Weights of a small image flow-matching model.
Model: arch dit, activation swiglu, patch size [8, 8], layers 12, width 192.
Rows from block 8 of a small image flow-matching model, named by matrix and row number. Rows with one number belong to one neuron. Each number is 500 + 50 x the weight over its row's rms, rounded and kept within 0 to 999. All counts start at 0. Numbers have three digits each.
After each neuron's rows are labels from the 100 images, of 14848 (inputs lightly noised), where the neuron reaches its largest size: "colour at peak" is the nearest of a few named colours to the mean colour under the peak; "peak at" is the part of the image that holds the peak. Only what is clearly more common there than usual is listed. The data: capsule endoscopy frames (Kvasir-Capsule). In brackets: how many of the 100.
# gate: MLP gate (model.blocks.8.mlp.gate.weight, 384x192), inputs 96-191
# fc1: MLP up (model.blocks.8.mlp.fc1.weight, 384x192), inputs 96-191
# fc2: MLP down (model.blocks.8.mlp.fc2.weight, 192x384, transposed), outputs 96-191

gate.202:475464489574554564540610513562468423521355503403470603594545457480509471484431517416484551431478569512490539512539518560524512484518392414459499494483463384555395530557491490525475489546467478529523488495504464617524560544588495526658544560543411524446576571494389585456528453530532453453
fc1.202:513492544582538508550577554499484532530609490463449499561537465520553391488437532487531538425482527531557517524521525481535521412513468452390521516463492462468444446620492483551431490520375482497504472476546569633509619574554460473598564591584474533506501462521537477450479515466512514480
fc2.202:359369555522512438418413444558494525427464528579497553472552550454556497453496478475477451558557451539549477552466461520548559506570438481506486483443485474330533493527460528441511511483503477480442550440490584480532523431570459533458463443461457498483362506466509521605530520466376526464
colour at peak: black (43)
peak at: bottom right (97)

gate.126:442388432556474385632549520511481536515507474433550529507562510524508471547548523629514558589494488560512536530483504472537518478534524433471550468395529502456390433596415455520490484496473497504435490448532546545513504528484478459631524559436488532509458555542587525491509493476483545488
fc1.126:382394421347501539363442453450497493599477581539575489440404488467497598512553514458452471472491482527513547535528462501443561576550495501542471520523552532498501579455554547516536436600595518522431507483465518406582554504494496500369511465522497487614494545437575475588531465503562550520
fc2.126:441480560567517588559496474409515528500427494492550590504504532466539520493491522597503504451561495503492369469489475503527518435471528518614501474585536598505482475545426499534475532448499497469521491511500466502510437547509530452480530458423492400471394449553489584493536472504455527490
colour at peak: black (47)
peak at: bottom right (53)

gate.286:497468604594714622574665634575568544557629505515491523512539534502504549483511513515515509480533523524492481520491492451536511508493462445465512393276348368420318453495406458466493474510486533495428503486481466522529512452495496502581499503550474474519589524514542498522487471486462545501
fc1.286:568558510525409466625469470448453514456610377467486529439585429481475426527497474534510533545452513539479406479462492453477480432506502418542473509593580584533615499559609413506514547557520535494549523506601566389469512536574594476499561572400527582490423513534558556413577522504567518521
fc2.286:440396576460450516470449574536456618468469515530511432497537411503485564505455520565477519407509492463506550503514523500456477481498504536404532507485506435474582425470579575412538500433526520503373480531497590447465518501540471501534463492510540517548533535478458391482353543485565470561
colour at peak: grey (38)
peak at: bottom right (27)

gate.278:480463475413568612397529520527567528530482478563667556474509572477501685553498549529496494613591500514497494499443524452461490583487545510559500502531513468481495450359427476483472519488580473472488529485450374506449459485507498504538451449491494374507524540510505501464499470465530464480
fc1.278:616465448463516575657516464509450557520488530462382487558492452506496429496539502453489501473418439553496512522567455500556508426518434421446436556608420391392442431458554509514500466471538495501443469530528492561479476478516523511585595529523536582508551385457506568517480549471542471515
fc2.278:590478516471536559450500490485478487542547514540386553486485584546451414553536482501513496460622507441497544486529532486422527387559386479428520558561457464575536534336493488474471485494447532498530444521369538544513567437476494488543368499488546437485600470516497505500499432508519508501
colour at peak: pink (80)
peak at: bottom right (28)

gate.141:629477516559501433544473527412400590566414491454464550482514455493508489495524550529512591459465519574530522552494491530652555469537417522513510503479599527624402486574494491523501467497489470449473531466535564479654476483547467499446527516480463530530619511498513457464475489480457471448
fc1.141:537509551601511529535510429514519554506533375443439573595604509526496469514510509521524497504547512502525532499429537456465517423479495466480511498474636550633533507582479398563465567526514471489473473483557555422553537529531499452610544647522516557441563443607534558461524521440504539494
fc2.141:456557608503532518539540536528479531348452515553386540499554582467524435485501504581540491563566509459505512489529519553543516336552424539478524540489416428408527433607480528495487541433530496510554458512387525475432453488505495489515379467433519469486455476522535591502488543500361459492
colour at peak: black (85)
peak at: top left (59)

gate.308:515458484460509532482601413407504527526544579475534532599378501448434509468510529593455487510498507472464530526479489519522492504443579512501454530440515478548433384558393636401483474508535459433541517489404412608387491523393504527544470419530486471521566532462476514475522536466416507484
fc1.308:555558533440552508535591502512481538487497444519467468557522441549499526530548537594549481555407527418477593523425561558491511441478516521506531476546430510457489436502476423433459539623535516463509507493494500452346462586412497533434547463547493537493448585512433577502493527525461523509
fc2.308:538446472364513467517436492445577515411485497555530529459547534616433571549503520446593481499432530529500495488495597561478477561518529513461477462629584432576565450429580504467445469316556494545551475497429499520573541530528489500513556506437540538470649485495542449477503560494493477518
colour at peak: pink (55); grey (30)
peak at: middle left (30)

gate.224:580597512587491442545510528535402531505506530436385588538457408575547415558470548547532576457407562562551486581546535427585575416592448514458515505520477452538493530504563508489466465510405455468507486439577591472560424557462470453462569542453462591498506561462535517511469527482530496473
fc1.224:495524448351533545486537488582525559473496472628645453530561494522528550514553492543527508532541407519517500515462511539526497608518472481532522520499402513397533525486523462559483515481555496523491469502476537506472591427554481504637465458583476447527406442528476547507561476546483519485
fc2.224:616613440442541538473458544525517467528520564449464428454431485520484494529468499539511475545490517573498465472475524526490462473521473489539518490528494529506454530528534505380527480511505524521431512496468532360571476493519487493516563523507523442516506572436492534556414504497433532546
colour at peak: black (97)
peak at: bottom right (59); bottom left (32)

gate.230:470537563514512492501512496541496472494525511484528546531511518612600523568552578538573570496547548585589548585461591487567597541578510460515585501527466468505471517516501468512412432554446433422445445412481490482514463517467415435440449467520429485495439443476426471455529423447434425421
fc1.230:577572543543547490521486500483462517513466563540515534521559480569574502562581598529532596538531517564569503603447558566614578511581479450521533509435446510553476572557544479596401403536536437443499479392540488453622538488510445480478457491465394481580535533454536503508499506479490467417
fc2.230:574582437501504533487508477497501497475496480508488503413501487449569565438464381535461395485503425483596506615493460503354571510568469498506581475555498521519469532482486514483547417481510404458490572371496492517509481519482388566505534504500594505525512535525440493560499467405504555607
colour at peak: orange (49)
peak at: bottom left (33)

gate.285:674685611530472489489427407403479497468506482499538414474488498512505536478577483561527491409494501516490433505483506454497468518496559492485482464504543672574663597527550508576481510461594506462421512515510435515444408520476504541517463438434488460516463460508454472503401485505443486485
fc1.285:587599567494466509515471371447551391487478515528598465495484506461492467484446469453481530478493500489502462497492473402480509542471525483524505464511497531576534547622569583446474498504471481447405480472553475678573505538502502542690433467491502434574502471530480511450466486443515436494
fc2.285:365342626513478529494408609562601533418540513505618533555577465500488565482474498530508517545521477555491536479490505486491510572482526533566522456581503432441651414430636574536523470518601513471452480479545490494558508514488483516471545509436500499492440437533483514494590438496425492503
colour at peak: grey (31)
peak at: bottom centre (35)

gate.313:514524654531694548554567609485557471459522472564602478546565545509488504500522512511506498459584430506499470517492487411516491624485523423559485337320422429465508533496448495433498469566495485499417487500467476550591520470472493532591432483553505443512493508543407495500507415443459464509
fc1.313:525585577452503537543534475534532515442553534558569491535495496513480525474519453556484502563577415522481410510543482433512459583476511267532491372427388469457502456501456553580485511530512524499405511506418447571495496449548519501674435467485488414483454429568512631445422431471475480493
fc2.313:441520559562603477600493449527524498480492467560509532470504536470586559503507432546461454567557438563534495551461427374499495447482516447522509537545457499439500410552474461632480480527514447510577598419479395466562482379502477546450521448504498467459460431511501522506481553484439585472
colour at peak: yellow (37); orange (33)
peak at: centre (28)

gate.263:584628639543553494521563545491541545447456420565550435470597549516493510482534508568516493530626460521480546509397513564483503560508550576567535399474476536524552533468540358464530538566480510548519535515496539319618423499563512536380476481522526489513460535550509447515530534538443566539
fc1.263:526648605570638547495501539483565485538572486584552463488494559517512578518553491505476496534569491493523509496477512524482527510515578549572492309317465618447558563511523442533523502501588486517519501498408473387534522454484495528397447490520522466496412506496534457506569481516440524521
fc2.263:581557474463504407610610388530438424424634409543504438544492441531493547499543491423511476477526522531501521493534501526466517396519479569481501555415552384602421591451446521544530503489564505507498511503535477520465505528523470504449517465534530393512668522535411449514498453496476530511
colour at peak: orange (40)
peak at: centre (39)