Weights of a small image flow-matching model.
Training: cautious_adamw at rate 0.0011, batches of 256.
Rows from block 6 of a small image flow-matching model, named by matrix and row number. Rows with one number belong to one neuron. Each number is 128 + 32 x the weight over its row's rms, rounded and kept within 0 to 255. All counts start at 0. Numbers have three digits each. After the name is the row's rms in percent of the matrix's.
After each neuron's rows are labels from the 100 images, of 14848 (inputs lightly noised), where the neuron reaches its largest size: "responds to" is what is common among them. Only what is clearly more common there than usual is listed. The data: capsule endoscopy frames (Kvasir-Capsule). In brackets: how many of the 100, against the usual share in percent.
# gate: MLP gate (model.blocks.6.mlp.gate.weight, 384x192), inputs 64-127
# fc1: MLP up (model.blocks.6.mlp.fc1.weight, 384x192), inputs 64-127
# fc2: MLP down (model.blocks.6.mlp.fc2.weight, 192x384, transposed), outputs 64-127

gate.188 098:129056104124149123083132099112094096122147099099114082138090066094098095111096108119107128121086158118121134083128113089094133163085181195130120156154153152115128129126153138152104153169130195
fc1.188 097:134100156110026106126171181067075114112123113122132038099135168141196144100151192108131104140139118143114077149120143107118111136056122116085152126107131147109172138173141115132093118128112126
fc2.188 074:101112117134211137078120117139094097151142143078099105127124143127144102135104089119155112171117240108104178101111083080083160176165140166110122199143174140095122093129137128105119115150127084
responds to: finding: foreign body (26 vs 1.6)

gate.292 071:094145125190125140116145129127050171114121133082135109116140127166146130161144087158156102131128108113119089136084148143156137103157034117109129176166116160138154161112105080096081163162122106
fc1.292 092:184118145160110053152181134090175146107213042138104109105139145179134155119171112133176085124084118095147096133160122109163126097126151153171154130114102129107125121108133108131079123140065130
fc2.292 073:150202209075102144148147161158144101127164117150140093111083121126095117166111116069102123144138144145131187139117155184200145213133183120121073150102179110121120152139127174118102101115141156
responds to: finding: ileocecal valve (39 vs 8.8)

gate.177 101:150094153143154134095146133154126114153164100102138131111111162088114079114142104134104031110146167128135121136142140129107113124126183015135144116133164139140158141087120142139122116144091079
fc1.177 102:129076113123118080150124104062043078093120138160121109134168103136140134111098087122097134115122115157120161129163117074114077145107120132050153102126097100154113133122202075171118127151156156
fc2.177 084:091109141149147123146120117158128137144132138194154124166180074145146139151132129120161096126153074185117194129103106166129107122125102116130132099128111160115105064115185072163160126143057141
responds to: finding: pylorus (26 vs 3.4)

gate.40 087:156154078091178135100127111220135113176147148145077083061103125138096120162080202124173120149077094111117128114124119115162142136158123162116158145181163131119123152113156106136172131160117169
fc1.40 101:134120088153117120124154155067173139167144118150117169127111163143089097127123016154102108108151128108119117149136134128107119150097111124137108114136165093148151129128101199167051124104105110
fc2.40 092:114160195105136133111136133137112137179135217109139114114091213096161107142136178133137083146178117126149128173110158169145140155129151142151113157163145035112154132129122109093185141175102126
responds to: finding: reduced mucosal view (25 vs 6.2)

gate.9 083:143030119157183165141149178073185092161129141124084083125108106142095094099048129122096114124151125165120116156136073106096102139188151123145105130117109107151131117166133141089092124120166081
fc1.9 099:146116120117142109101117140177152122133150116128118082132115123204102129190106163118169112138127116116162152133137110084085162082104149225163108104106061182055126095114117135042112099134099184
fc2.9 105:148102138111102145080187127089181125120132150105146112111150121134149123082098077151122156144160118091134092124116136148129099073101098071021128133118144177124120141152084156194145114122176124
responds to: finding: pylorus (32 vs 3.4)

gate.32 085:083099165152156208096106063131098079184055190153114108112092112089160132096103115196126196127105122201121134136040148119143137086105089137122114105146141153113185157058153138111177154123194098
fc1.32 079:155135131150069047110104139120136139035198069118081111109112130122135139146085114139143071137116203102230128123206162119114102146128145114122182104112128133128130159152160112114160156156075150
fc2.32 079:213146157089125238149128205148141173162107200110109147139136117139119127125141100115115163147189120064071070126000145111151105137123144113118119154124124126148101121172106116096155131122121178
responds to: finding: blood fresh (35 vs 0.9)

gate.104 070:092089195149155163084132091171102111093122149108157137125132101166108135059122130163118159102106114086113102202084190192158144173120128090136142155152176219151148149141126127053140140167135119
fc1.104 101:099117112113126145086137051090117161081137116098106098081135136147146165083204094147176112113096176144109134136132150162176071130114171085113167124121123158117122156141094128187115134129031125
fc2.104 097:138095056134129164114093072137107180101095155150165095131090055161161144141175141114113145109135134109104127099122080075079114096108141095124147099117133199131131139117083149096132154127161132
responds to: finding: blood fresh (28 vs 0.9)

gate.143 085:108146108117085105099134122105120122108115107075148102075089092125121087114102155106121116131097088104090057098100112107114144096132119101111143122165142134129191184148203145121126182214145143
fc1.143 097:137170150139102148116121166148137188146105139124147187142111137152172174121136168227145207112115137161169114138047153148122124152152091123145137152127126100171153158066122069116122158117133118
fc2.143 091:132105064146018146117138153161147097116060132105154124092107097155124099153164161070113215089082098121139140183082153156127175097150141166110119105160101121126155156163119199101156130125168122
responds to: finding: ileocecal valve (43 vs 8.8)

gate.50 077:124127151051110120140177139136158101188128070143164192096155138177125118200115177128154132115130132136142097100120101119130162160136115110212118128139167076100126098145090100111135108091135144
fc1.50 100:166130090122158086127115143097098122113135161091103077097100108093104113096066090136061102110113137103133155085164155121127100095184146181023160150119116063153116150095134131161132121146101141
fc2.50 073:144096097110181107082137059115125079149103136121157152106102149112160076104105091115061111125124136087112167130131096132102133134148142109080083114181143071165163089167168129078096178177112167
responds to: finding: lymphangiectasia (26 vs 1.3); finding: foreign body (25 vs 1.6)

gate.46 093:166151087116170112121094121117117130149181105077168110096126145077113121093068138142130107102133163123135108120162127179160115141199177036157153101149175072131155142089115159141175125135100107
fc1.46 112:117129110121124108137111173124209141124104121144119116165121120204175149121153126104189161168154084116097170113103111109128176110139083153118129107122040100103129126167127097113127156101148165
fc2.46 093:092087084124152106129161164116135117161144094124139116166120085170111111102182145109102121173106083095127148100155146191158060097081084138142101144117084186096041053216138096109151125126079126
responds to: finding: pylorus (32 vs 3.4)

gate.174 065:097143097111110133111087169146093125071097135111134096070106167024138118158114131113177157104101117097131112110099149144074153139107096096163141158133173083144128167121131130129146182155109114
fc1.174 104:101172168131083135081211109076168141116170131076145135127087133078218122165120200122138149102087142147150165136125109128105155121155146121123109110172156171128163161122154129079115140180180146
fc2.174 099:115144146122120116095087129131099113081123149099132144151102062121182167179143112112146154093087168110116182107089084115083185154170074132068142129091126167115141088109169082121132223173091129
responds to: finding: foreign body (35 vs 1.6)

gate.204 191:130183144120121118073143149131123126093182130135118110120132164126134079149188066143104076121116132128150129113124161039142121128076138104139136122140113119138144111104151145113137083110089131
fc1.204 133:108185107112101168101123170121078127077118108134144164117132139091128082186193088134065093104138127119158171124113133070147119126067105128128113145118088107111115135094139137152069099157095175
fc2.204 148:106231151106112096131167189125081115183135145124101147122128131092124085168194139130177153157150142132090138143146128166137122144087107080151122156114109090142116146100136149107184104148141157
responds to: finding: blood fresh (29 vs 0.9)

gate.25 085:136060197179162165127140098144041093167162177146082116163125155083139136066166130129110100094139142176140122141136118096115111121099174098131106153136208140144131111136135169094179101125157136
fc1.25 097:154183076131098105155116131111162108109115103145135096113146126154079163219161117115106124110144132135107135139126126118168173114152111095135187109138083088122136094109158112108170130160154086
fc2.25 104:113132119168174162138142132131153095121183180085129151101127179129169132161086131078139116118154167102136142155147125116068148169163127175117163083132107109157118140108188116152113129126156149
responds to: finding: pylorus (30 vs 3.4)

gate.351 078:099083090088133126121107102155122104139130131110064112083126069093064122152093088108101108126074102149090090139144080173193112115168148182145159142133100027149131135150146133160167125152117197
fc1.351 098:094213101108082146134115142197104123091109129086110101133106154046095115081093161109203151106126139102119128133100158181183127118139123091170151151174054084148137152133108120131127179160105084
fc2.351 092:115105160143134108213121172139141129159117127176065063150114082116125187188120144137185102096131093141167169094130182151161148122111164104115125125082167142176110103123130065142124132068131131
responds to: finding: pylorus (27 vs 3.4)

gate.201 094:119093109119086142058089080181119123130121118099109162090084107144123101146070127137112130186081153187162136154097134126170146103120118118120125116143110108101194190117198143131152180145110113
fc1.201 103:112118174111000082109108125128150123095134137131121103107126134178145089143134110073081090119144141103133120143141149100123159124152099079156137130129146068141169138157166165129144084148131094
fc2.201 112:150127100132032158110119125134186177121145135113121098084084094170110084145119136174143120171088108151096138092158133085137154131114111117089116131141190104137205204112141155083097109146148131
responds to: finding: pylorus (30 vs 3.4)

gate.112 117:128099153071098095131121143111112159110134096074110113078080112126106148112121140124126164118104136109144145163135148144153153106174103080112087141131151183146140139141118104108138190160157125
fc1.112 108:100176121119096194126163113159226110133086166172145183116132142123224141155174112149126156169131108165143135109096094132075136100037099138117135142136126082139112125135150137156128085109135116
fc2.112 116:170099141164107128106114068073109130144033163109112166202153039121123143164135130118131147095147177100096147137111086125162121146094133126161138112093054111180116134130171152143190140177162128
responds to: finding: ileocecal valve (32 vs 8.8)

gate.353 069:100099128144077144127146141113205104161124138124135091120102073135130124146140164128141154090104184153163182165121146141119107129125110136161117149122118141128121131123145122096119137150123138
fc1.353 084:147163100111147131148130120162151122132114084145150110112139094154164127127129129122119099177159122144101073118132120134109103132141132142162152101098108057081133121151113174163104122101103147
fc2.353 103:110193099120119102100164123099188112111200155112127118126089144181149050153149140153101067116115111087182112180157125119116143142130130136138097162125141137125140093106135123107147161142127160
responds to: finding: reduced mucosal view (29 vs 6.2)

gate.335 080:174169174137142187123145167093108156098148170138116058078116121193107108140172175161179105135163165083117097102140121163117091137107148052150157124095124096126148154069126132156094096124118091
fc1.335 095:176097047103102072118109110133169147128096103130149156170127107147097067122116115160134165130095088112077178122086153166094166093145104154148105086178129161081139134120129154195118136113142172
fc2.335 085:104154139081159152055143126101103185189157131172181137136157143119137125146047142114054091191142057120139141115164153120087192127107108120141157153159137085114125089149149124172117151151132143
responds to: finding: ileocecal valve (29 vs 8.8)

gate.135 072:111163088119186142130100129175099094134133110115186083125127107148004082109119106122122174052137138109109081142112158097147139151159133151121170163120171150099103113111121133131126161135136141
fc1.135 095:122203118119094135205093175140198152086105113079147118103117158155176124182143189111172159122118127166142135167129101137153129092159102162149101127151132118105141162163097151099128162098134144
fc2.135 088:145144120119212117159141153082142119170146130135174102170138127156145160100159196107100117123142148121127210081077099132102139113141099169142122180177110200088121137169099118165127168101135127
responds to: finding: pylorus (26 vs 3.4); finding: foreign body (25 vs 1.6)

gate.178 139:107112089138160118078090117116118104136129135082110089090096097124115098188080126100137149147061098123115094096127094112065144089125101122110115152149142089135156174128179138145134161179103143
fc1.178 084:163050127118159101149081149085140092153164100103130090129128114140150096123141128097061088100162143167140198124180089082162139124158255122160122095103098128136089119169125128162082124113093110
fc2.178 077:117089126129113123154106162120114142149109125105116136167174176151113135093178128150137139127156106134089063128154126143157068067105039167127150162109098176100143124113121147132092133124129141
responds to: finding: pylorus (28 vs 3.4)

gate.110 126:133101178125126129073104095157144111142154125103165116112138170165091086081151107156134056123138161138127112170131176110174106127106141054126159143097128145123150116111127143058144084167081089
fc1.110 102:162087113130152128112117123140050130068139144160084145179119095086092165160120136165159110154124090099129149167098105055100094110033081116098125158091145136113149136121161163144116134088177120
fc2.110 104:159118149163092146123179130108063082184151103199119147133104060130150177149153107181131153107137114095136186122191194170131113122111079116137123152116105158164129097128182174134096140108100136
responds to: finding: pylorus (30 vs 3.4)

gate.309 094:131171116116119129120110127117098141120082115113142124130144101173088163163118149121139165112084106153101079126169087135098133168082198173085151155121103106157138131189144115069109131119156200
fc1.309 067:096183077113000136143098149133109132052111109158146124141139111090079143130087124102144185121131148075144192150102164138142117123131080127128116145166103129084111115138116088189103156136114143
fc2.309 047:153139119165158122102119100100120126136081125132114150142137127132129121147124108126145126120111186094134253118168070107114139131123200138122042062146119136196091113083162119129122132151117067
responds to: finding: pylorus (33 vs 3.4)

gate.319 127:125119135114122111105125126104074102097123114112146078058125136039122076139092129119091096125150133119155092137141110090122086118126139003116154160127162130150147127168135131108096112172108130
fc1.319 108:093126125070113116113115106157164106105119179133097103114103168101072097191082161110150133141147134101146122164133141103123116075138114127077111113051078175153139157119147106119098156124156102
fc2.319 130:114120108075108149112111090105166112135126083140136133136120176121166102178077060113089124104147140096079124084134115139116127095154121063194103107069091217080149150103112129161148197105115084
responds to: finding: pylorus (25 vs 3.4)

gate.92 086:097113070104096200133114082099214096159085181158093134152129093159168151171142120132179193123122150157086090136064126133116161151154113110128201159106113115138140152089171109136115130146188126
fc1.92 076:099189149126234170159123104091158132156141142085130160145115129124149144153105178139161114165155184119129131143092148144067168150137161115099089136140117163148136128112150136117150116165141142
fc2.92 073:085169139091111039166096101173135066038166052152173123139135111133115130142154111108125118118140172232117109083172101095099150167157158105137158169111095137071144104098119125116133117134112147
responds to: finding: blood fresh (36 vs 0.9)

gate.90 078:142108131130130150149111104112160132171104117149122111110143115180116138134135139125084144064117137120118098159122136160133089101118122051055113151145117137079108164117109147115126116174102074
fc1.90 107:086122120100118109128101102137017133121163129083040132151113128094163068120141122129151123180122129131105170089098101117141111121150139127210129106141169127140136114125149165203125158166144152
fc2.90 084:157130127110150121069112098121152121115141104116113085115108072099117125134100125141130109141077127108121126076129109143125114068144107159179132160149129135161179191132178143120130139183156102
responds to: finding: ileocecal valve (25 vs 8.8)

gate.49 098:139134129113123095111094117117116155121170123098144110139098065155102157170130145138100130125065151115132145113138165146104158092115080122110112132151089088101150171123119109143076148197174118
fc1.49 092:145141200089162141138106147134055114137115123098182074149131119066138079087187147144112144111124149139110147143133167162126171170138194145197104126136107192155118104105102118101090134158112133
fc2.49 083:123152193131187177132109130098100129132089163118149149098171134122109113080124033120067168121103119089101137070147057092064138144149114127105148108113102152113119133128174139167150153157144125
responds to: finding: ileocecal valve (28 vs 8.8)

gate.381 074:116104141133148134142125097124125109141105126126110101106124142143089081113104083137099107138145123095110105145143135113155076127147118000091150139099126089145129108116132114186080114135074098
fc1.381 103:108214065110130104180154232137123117158091123133119111090122169093192116150058213078122171145151088131097119104091086141054175132172099121117135140105215102133110134114102182109156108095094150
fc2.381 129:117200188080158170175102175143124129107172131122129119081100191117083125122091098084138094132161087184131124159142175146168143141147173135139104138123197076129136137177075201154072101137150137
responds to: finding: ileocecal valve (35 vs 8.8)

gate.197 150:111104132102123146050102140124148095104116109085164078066082082156089061069110166117109146085115123139129131138139108127152159113156146115117126130132135123125164145128154161084174147129188116
fc1.197 081:162105139169063143145191123156088119132156110107118135108135118112092136094114140152146122117136144136184193154119125166115104070164099122176068038148160156065138116096110167150171121156145037
fc2.197 059:082130124077072141099139115128095094154153179107135111089117132103152111098084147110150142138128094149097060133097188141149140191132150119126224213093139137083161149152157145100136158141094214
responds to: finding: ileocecal valve (45 vs 8.8)

gate.313 117:136138186136130120086123071145074126124122116118112177116118158066116090068166182159103127110113149135128087143127108136144118149151143052132134144148167112124157141104108133153136131163123146
fc1.313 099:152127161167143132107220059182135045115205080138127108156153155126044124116208214131151151036069100123154089124136128120101086131147161099183126137133160058093135162106112131143111127151105130
fc2.313 109:147089132162127086113230092148144072155119130131141109138154128122168119103215048134103110163060132128109112136141144118187108149136165142084117143106163091198140146117120147124167105123121178
responds to: finding: pylorus (25 vs 3.4)

gate.137 137:147112122138121152107115110149159130160165087087134099057109142128118078082145100138099139074117155152115145148143143158163163124142204122107112085140122122123165146127129127082143114163080097
fc1.137 114:136066110131149177099096152122124135143166107183127155102146162069146188137066110120131117069120146119142123123107132134156171115106108148194169140127088110129151136096127121101103129193088115
fc2.137 106:131114158125099086182077171173136136111118159210107158101145189142126172139097087106153122154115123109158116132155154117133171100133101148114147089059142132158140124098115133163113140134163129
responds to: finding: pylorus (44 vs 3.4); finding: blood fresh (34 vs 0.9)

gate.246 099:141128105138088105102093131129139127090132126110147114127088067119132112143122146137126116131037132114161130151104156132151149080084065151146134112122108194139160178131152149135138157189156153
fc1.246 121:148170140090065118133138146111171112123095111133100041115113143073152113134130141104112147072176116138134147130132111091172129134101119082053119127138186104114134128138126139157136098141088143
fc2.246 109:143144129174066132107099096141126130153091103082133151189138132155152168148162105135147152169189157126094132052103046127019142098180125131207145130137120118143145114142120135102143038171130128
responds to: finding: ileocecal valve (31 vs 8.8)

gate.383 170:148135154097097110080126132123147151098125126081124116110080106172131131127120155168165151106093107105096162158129193161185198125146136130155119098171177108132180173102133131112119185162104131
fc1.383 098:118133113135146147114147120153115107185095186123125139118137161146069089071136093163158132121150143152094099040040075066109120053111082150133113079080093180139126116086154132161127126086111136
fc2.383 090:094111076125162124125075170171169091149144076119165120101107096187111115122139147091078139147138088103174181139160174137075140081140124136101137164118126115085121097224087153122103152072166125
responds to: finding: ileocecal valve (38 vs 8.8)

gate.286 136:119110135138086106067111106138143129094145109092134118081078082158110129167108118146109096138068136151141120109100155090115162152088147122130185129151114151153196190127180133106150154183125129
fc1.286 090:118095173179068141131087093096115130153119157132129108142132103139087156082115078167130138183110088192082131138112116122139138162197212092161111059106080144118157134100139100162168124111133079
fc2.286 080:129104082126132165116099137122164146108087137158130107137142123133124127134098144080117176140080156041072138092097095082145072105127083093103125157119130109137068105167097166105099078129144157
responds to: finding: pylorus (47 vs 3.4); finding: blood fresh (25 vs 0.9)

gate.281 089:155161140146105105143117145120117180119171087114189168152118113120105140122142148154138120148116143101174143121109192172167095065143022127155097099143122096088159144084104107197111165172132116
fc1.281 109:092169090112014148132178149167129094120096130141079067052117148102114128164132142082116142147132116143130130135087066090078124124100108115136137131140157142137129141173165150114157087095128155
fc2.281 127:096123062133065100108092058125137135117117113123085135173152099150165177096132174137163117128128160090129144119114036053060159128159094127115137183150096157074109123112103095102129155152052118
responds to: finding: ileocecal valve (26 vs 8.8)

gate.299 066:123138137131094133141156112164150129131149112167147138164132119116167194177162123120175147176098146108156120121101149116119142124130093000148156138119143121131124135115170132233117150133113102
fc1.299 098:109104103147021095151096112091113143086172118124130149134125162083188139106177173130126080106162162162144091172145122162159088122094160144115119124167169162142159137191148180100151103164180129
fc2.299 091:095115126067048119112071123140112148148157161118145135132144111122137135099110133118120079140170083192071138111125124087086177124118103196118151110122106174086181168085171107142136131144121149
responds to: finding: ileocecal valve (74 vs 8.8)

gate.0 112:101120164140041130095147119089152152078114106130175137067092145083162109135139157092086131132076139153183155128116129122108181093092084087091127148155178100098175169141179122116140137168116132
fc1.0 095:172215108121127094133050139108069116119085128113112065130132134073105108166126122110149182136150130161098148126165119113144122193143246141095128086124136136115115122120133090120088159123128149
fc2.0 070:110128134138199128127107143140072099166164140117157092114122111095157104108137132120157144162107121078105145143169109119127087095138047139101128186139140144096107112165122170106098198160108165
responds to: finding: pylorus (41 vs 3.4)

gate.211 053:106117158095167158146170137132131125132135130116127150139154158114117147150168109133089137156140165127112053163149118137140089191110139164119187188111101133196091096164103115093104115100096204
fc1.211 070:123116076167023102109066116091144128108129111161105092113112094139112113098088128140139130085098076139144188092112129122127158070141105111159087071160159118104150170107164106168149161162126099
fc2.211 052:127153152091175151114107108154091110146121142073132096098085104080145109126101119112109107104106136067146240148133106127136124085116150124142047081167150124147161147104162143093141195188117097
responds to: finding: foreign body (30 vs 1.6)

gate.348 138:137124120190108089141106165132113160059222094084213138159110093092117132078116158132138063089118153097173146138141213130126110073141085091134088117158105145117138136137132119202119143181136099
fc1.348 124:151127138094096130126153135114185110153102122177126063101144164137153108141140084109100118186139102135125148076123109077152107082110093148117159109094156111149132118114117134119122138078054157
fc2.348 125:129140163134066101125126107122122114121116110082122191168140063122161150106116099136111150175112176113147088081108102057124137140174168124095150157145106173104095136133148101090116110153084145
responds to: finding: ileocecal valve (33 vs 8.8)

gate.277 097:145110132083100148090171115196213111109089102125157099123081139119175088166125096127149171112035119118120120139138071126119137140056136149111133135193176078084134158141152124100097114097125166
fc1.277 089:096069155147155163115100101146086151133151135121088057141124092107078168073116165157087136169137150181117085141108136126123183157161166143130145124143131118123139128099145088103125130126156110
fc2.277 062:163132102119153147151120188142132154117106129163115105131149105120127162139137123127151176078176121046048107172099112108158074105135075120140085181103103119105109108174085144167108092065119092
responds to: finding: ileocecal valve (34 vs 8.8)

gate.279 075:124105084150126158115118105143110103098155128125144033091120146117126098156111048136108155111115137127116159087094164110102157163108187158090127120106135092132142160106156095108138115157082168
fc1.279 109:082151146191091125139043132076091125092141130117190046156129127105000120068114071130101150116163179125109153124123227138105167149148127139175148153113098103146124121074134139115166151140112125
fc2.279 078:075118139145133119084109108136126098144132139106095058105125095097172149140062122104121116131142119139151162147131086133169186207129202118095201123153124131126151202106187109139137087175092163
responds to: finding: blood fresh (53 vs 0.9)

gate.65 116:173070155163116098094201105177113153119210079136118131135112069151088184228169123128103102146104139138160168115143114052110102092044170148135107090156137165075140131113163100120128084129089149
fc1.65 079:158090114123000116152147152122143170126114079138142094130129135117100119147125142116091138115131129150175144133138092085187147119161084075122106080100121136118147130104131147140165117113162088
fc2.65 084:111074065129148089106157085135126104125116090188150175205167085146131182192149137119146127111075110119140179072129146158113135150111162189128166171158107174136085046144150112126085076125083164
responds to: finding: blood fresh (34 vs 0.9)

gate.82 062:110123057141181172134102106160136134184155128149046115160129132195168071098160131118121120215126133140133111127118129124137118089087107187107115131103142154139094119090126122165162112078098136
fc1.82 086:133169081124135107114103118124155144043163074115169110150105120131159118107183169115141100179143123115139149155164193149165208136099122135148154126116141103119111131129136128170045146127104114
fc2.82 070:131137140155147115188106169127171167135128141113094172160166124169083138173181120130107114130187155154160097175135148131106144123101143107104136097128105147103111112100086089176141106078129087
responds to: finding: foreign body (39 vs 1.6)

gate.213 076:097091048149101101161112143199120142135134133142147061059153143166092045137118123129121096153101171131126113112139151124111131135106151110202116126123117149157126147155125125103188137128133115
fc1.213 086:132114213138142144110146111117082086125144124115125116077137090093070116100137056144060128098146141129111129129139145115149100149143140106134152127137131139149123083119102138010145115140124076
fc2.213 114:200146080095126130131165166131163096124109137107151124116092101095100208090133116104124125152199113134091138152139108152117137113134126079131182055107170118134159137078131179111156095135120108
responds to: finding: pylorus (28 vs 3.4)

gate.95 109:136216096104126101136152190108140154102122115096143105102121139149116105156138156130158133131139097103113109112114153199177158140197119167213144131163178147130131154144101126153115194116119135
fc1.95 110:137124096121137128102084150107142132137153135138114142122126155163125134125135180145128095148112115133136128164130104130109126107142149122137146149118143104179125144119131117110199116149135102
fc2.95 128:134088137122126196135186088103141137109144133139158056139155078123176122106150191119157098106177126132155148152112120154103142141100116039156094121108141200174103127149113166140190159131111108
responds to: finding: reduced mucosal view (29 vs 6.2)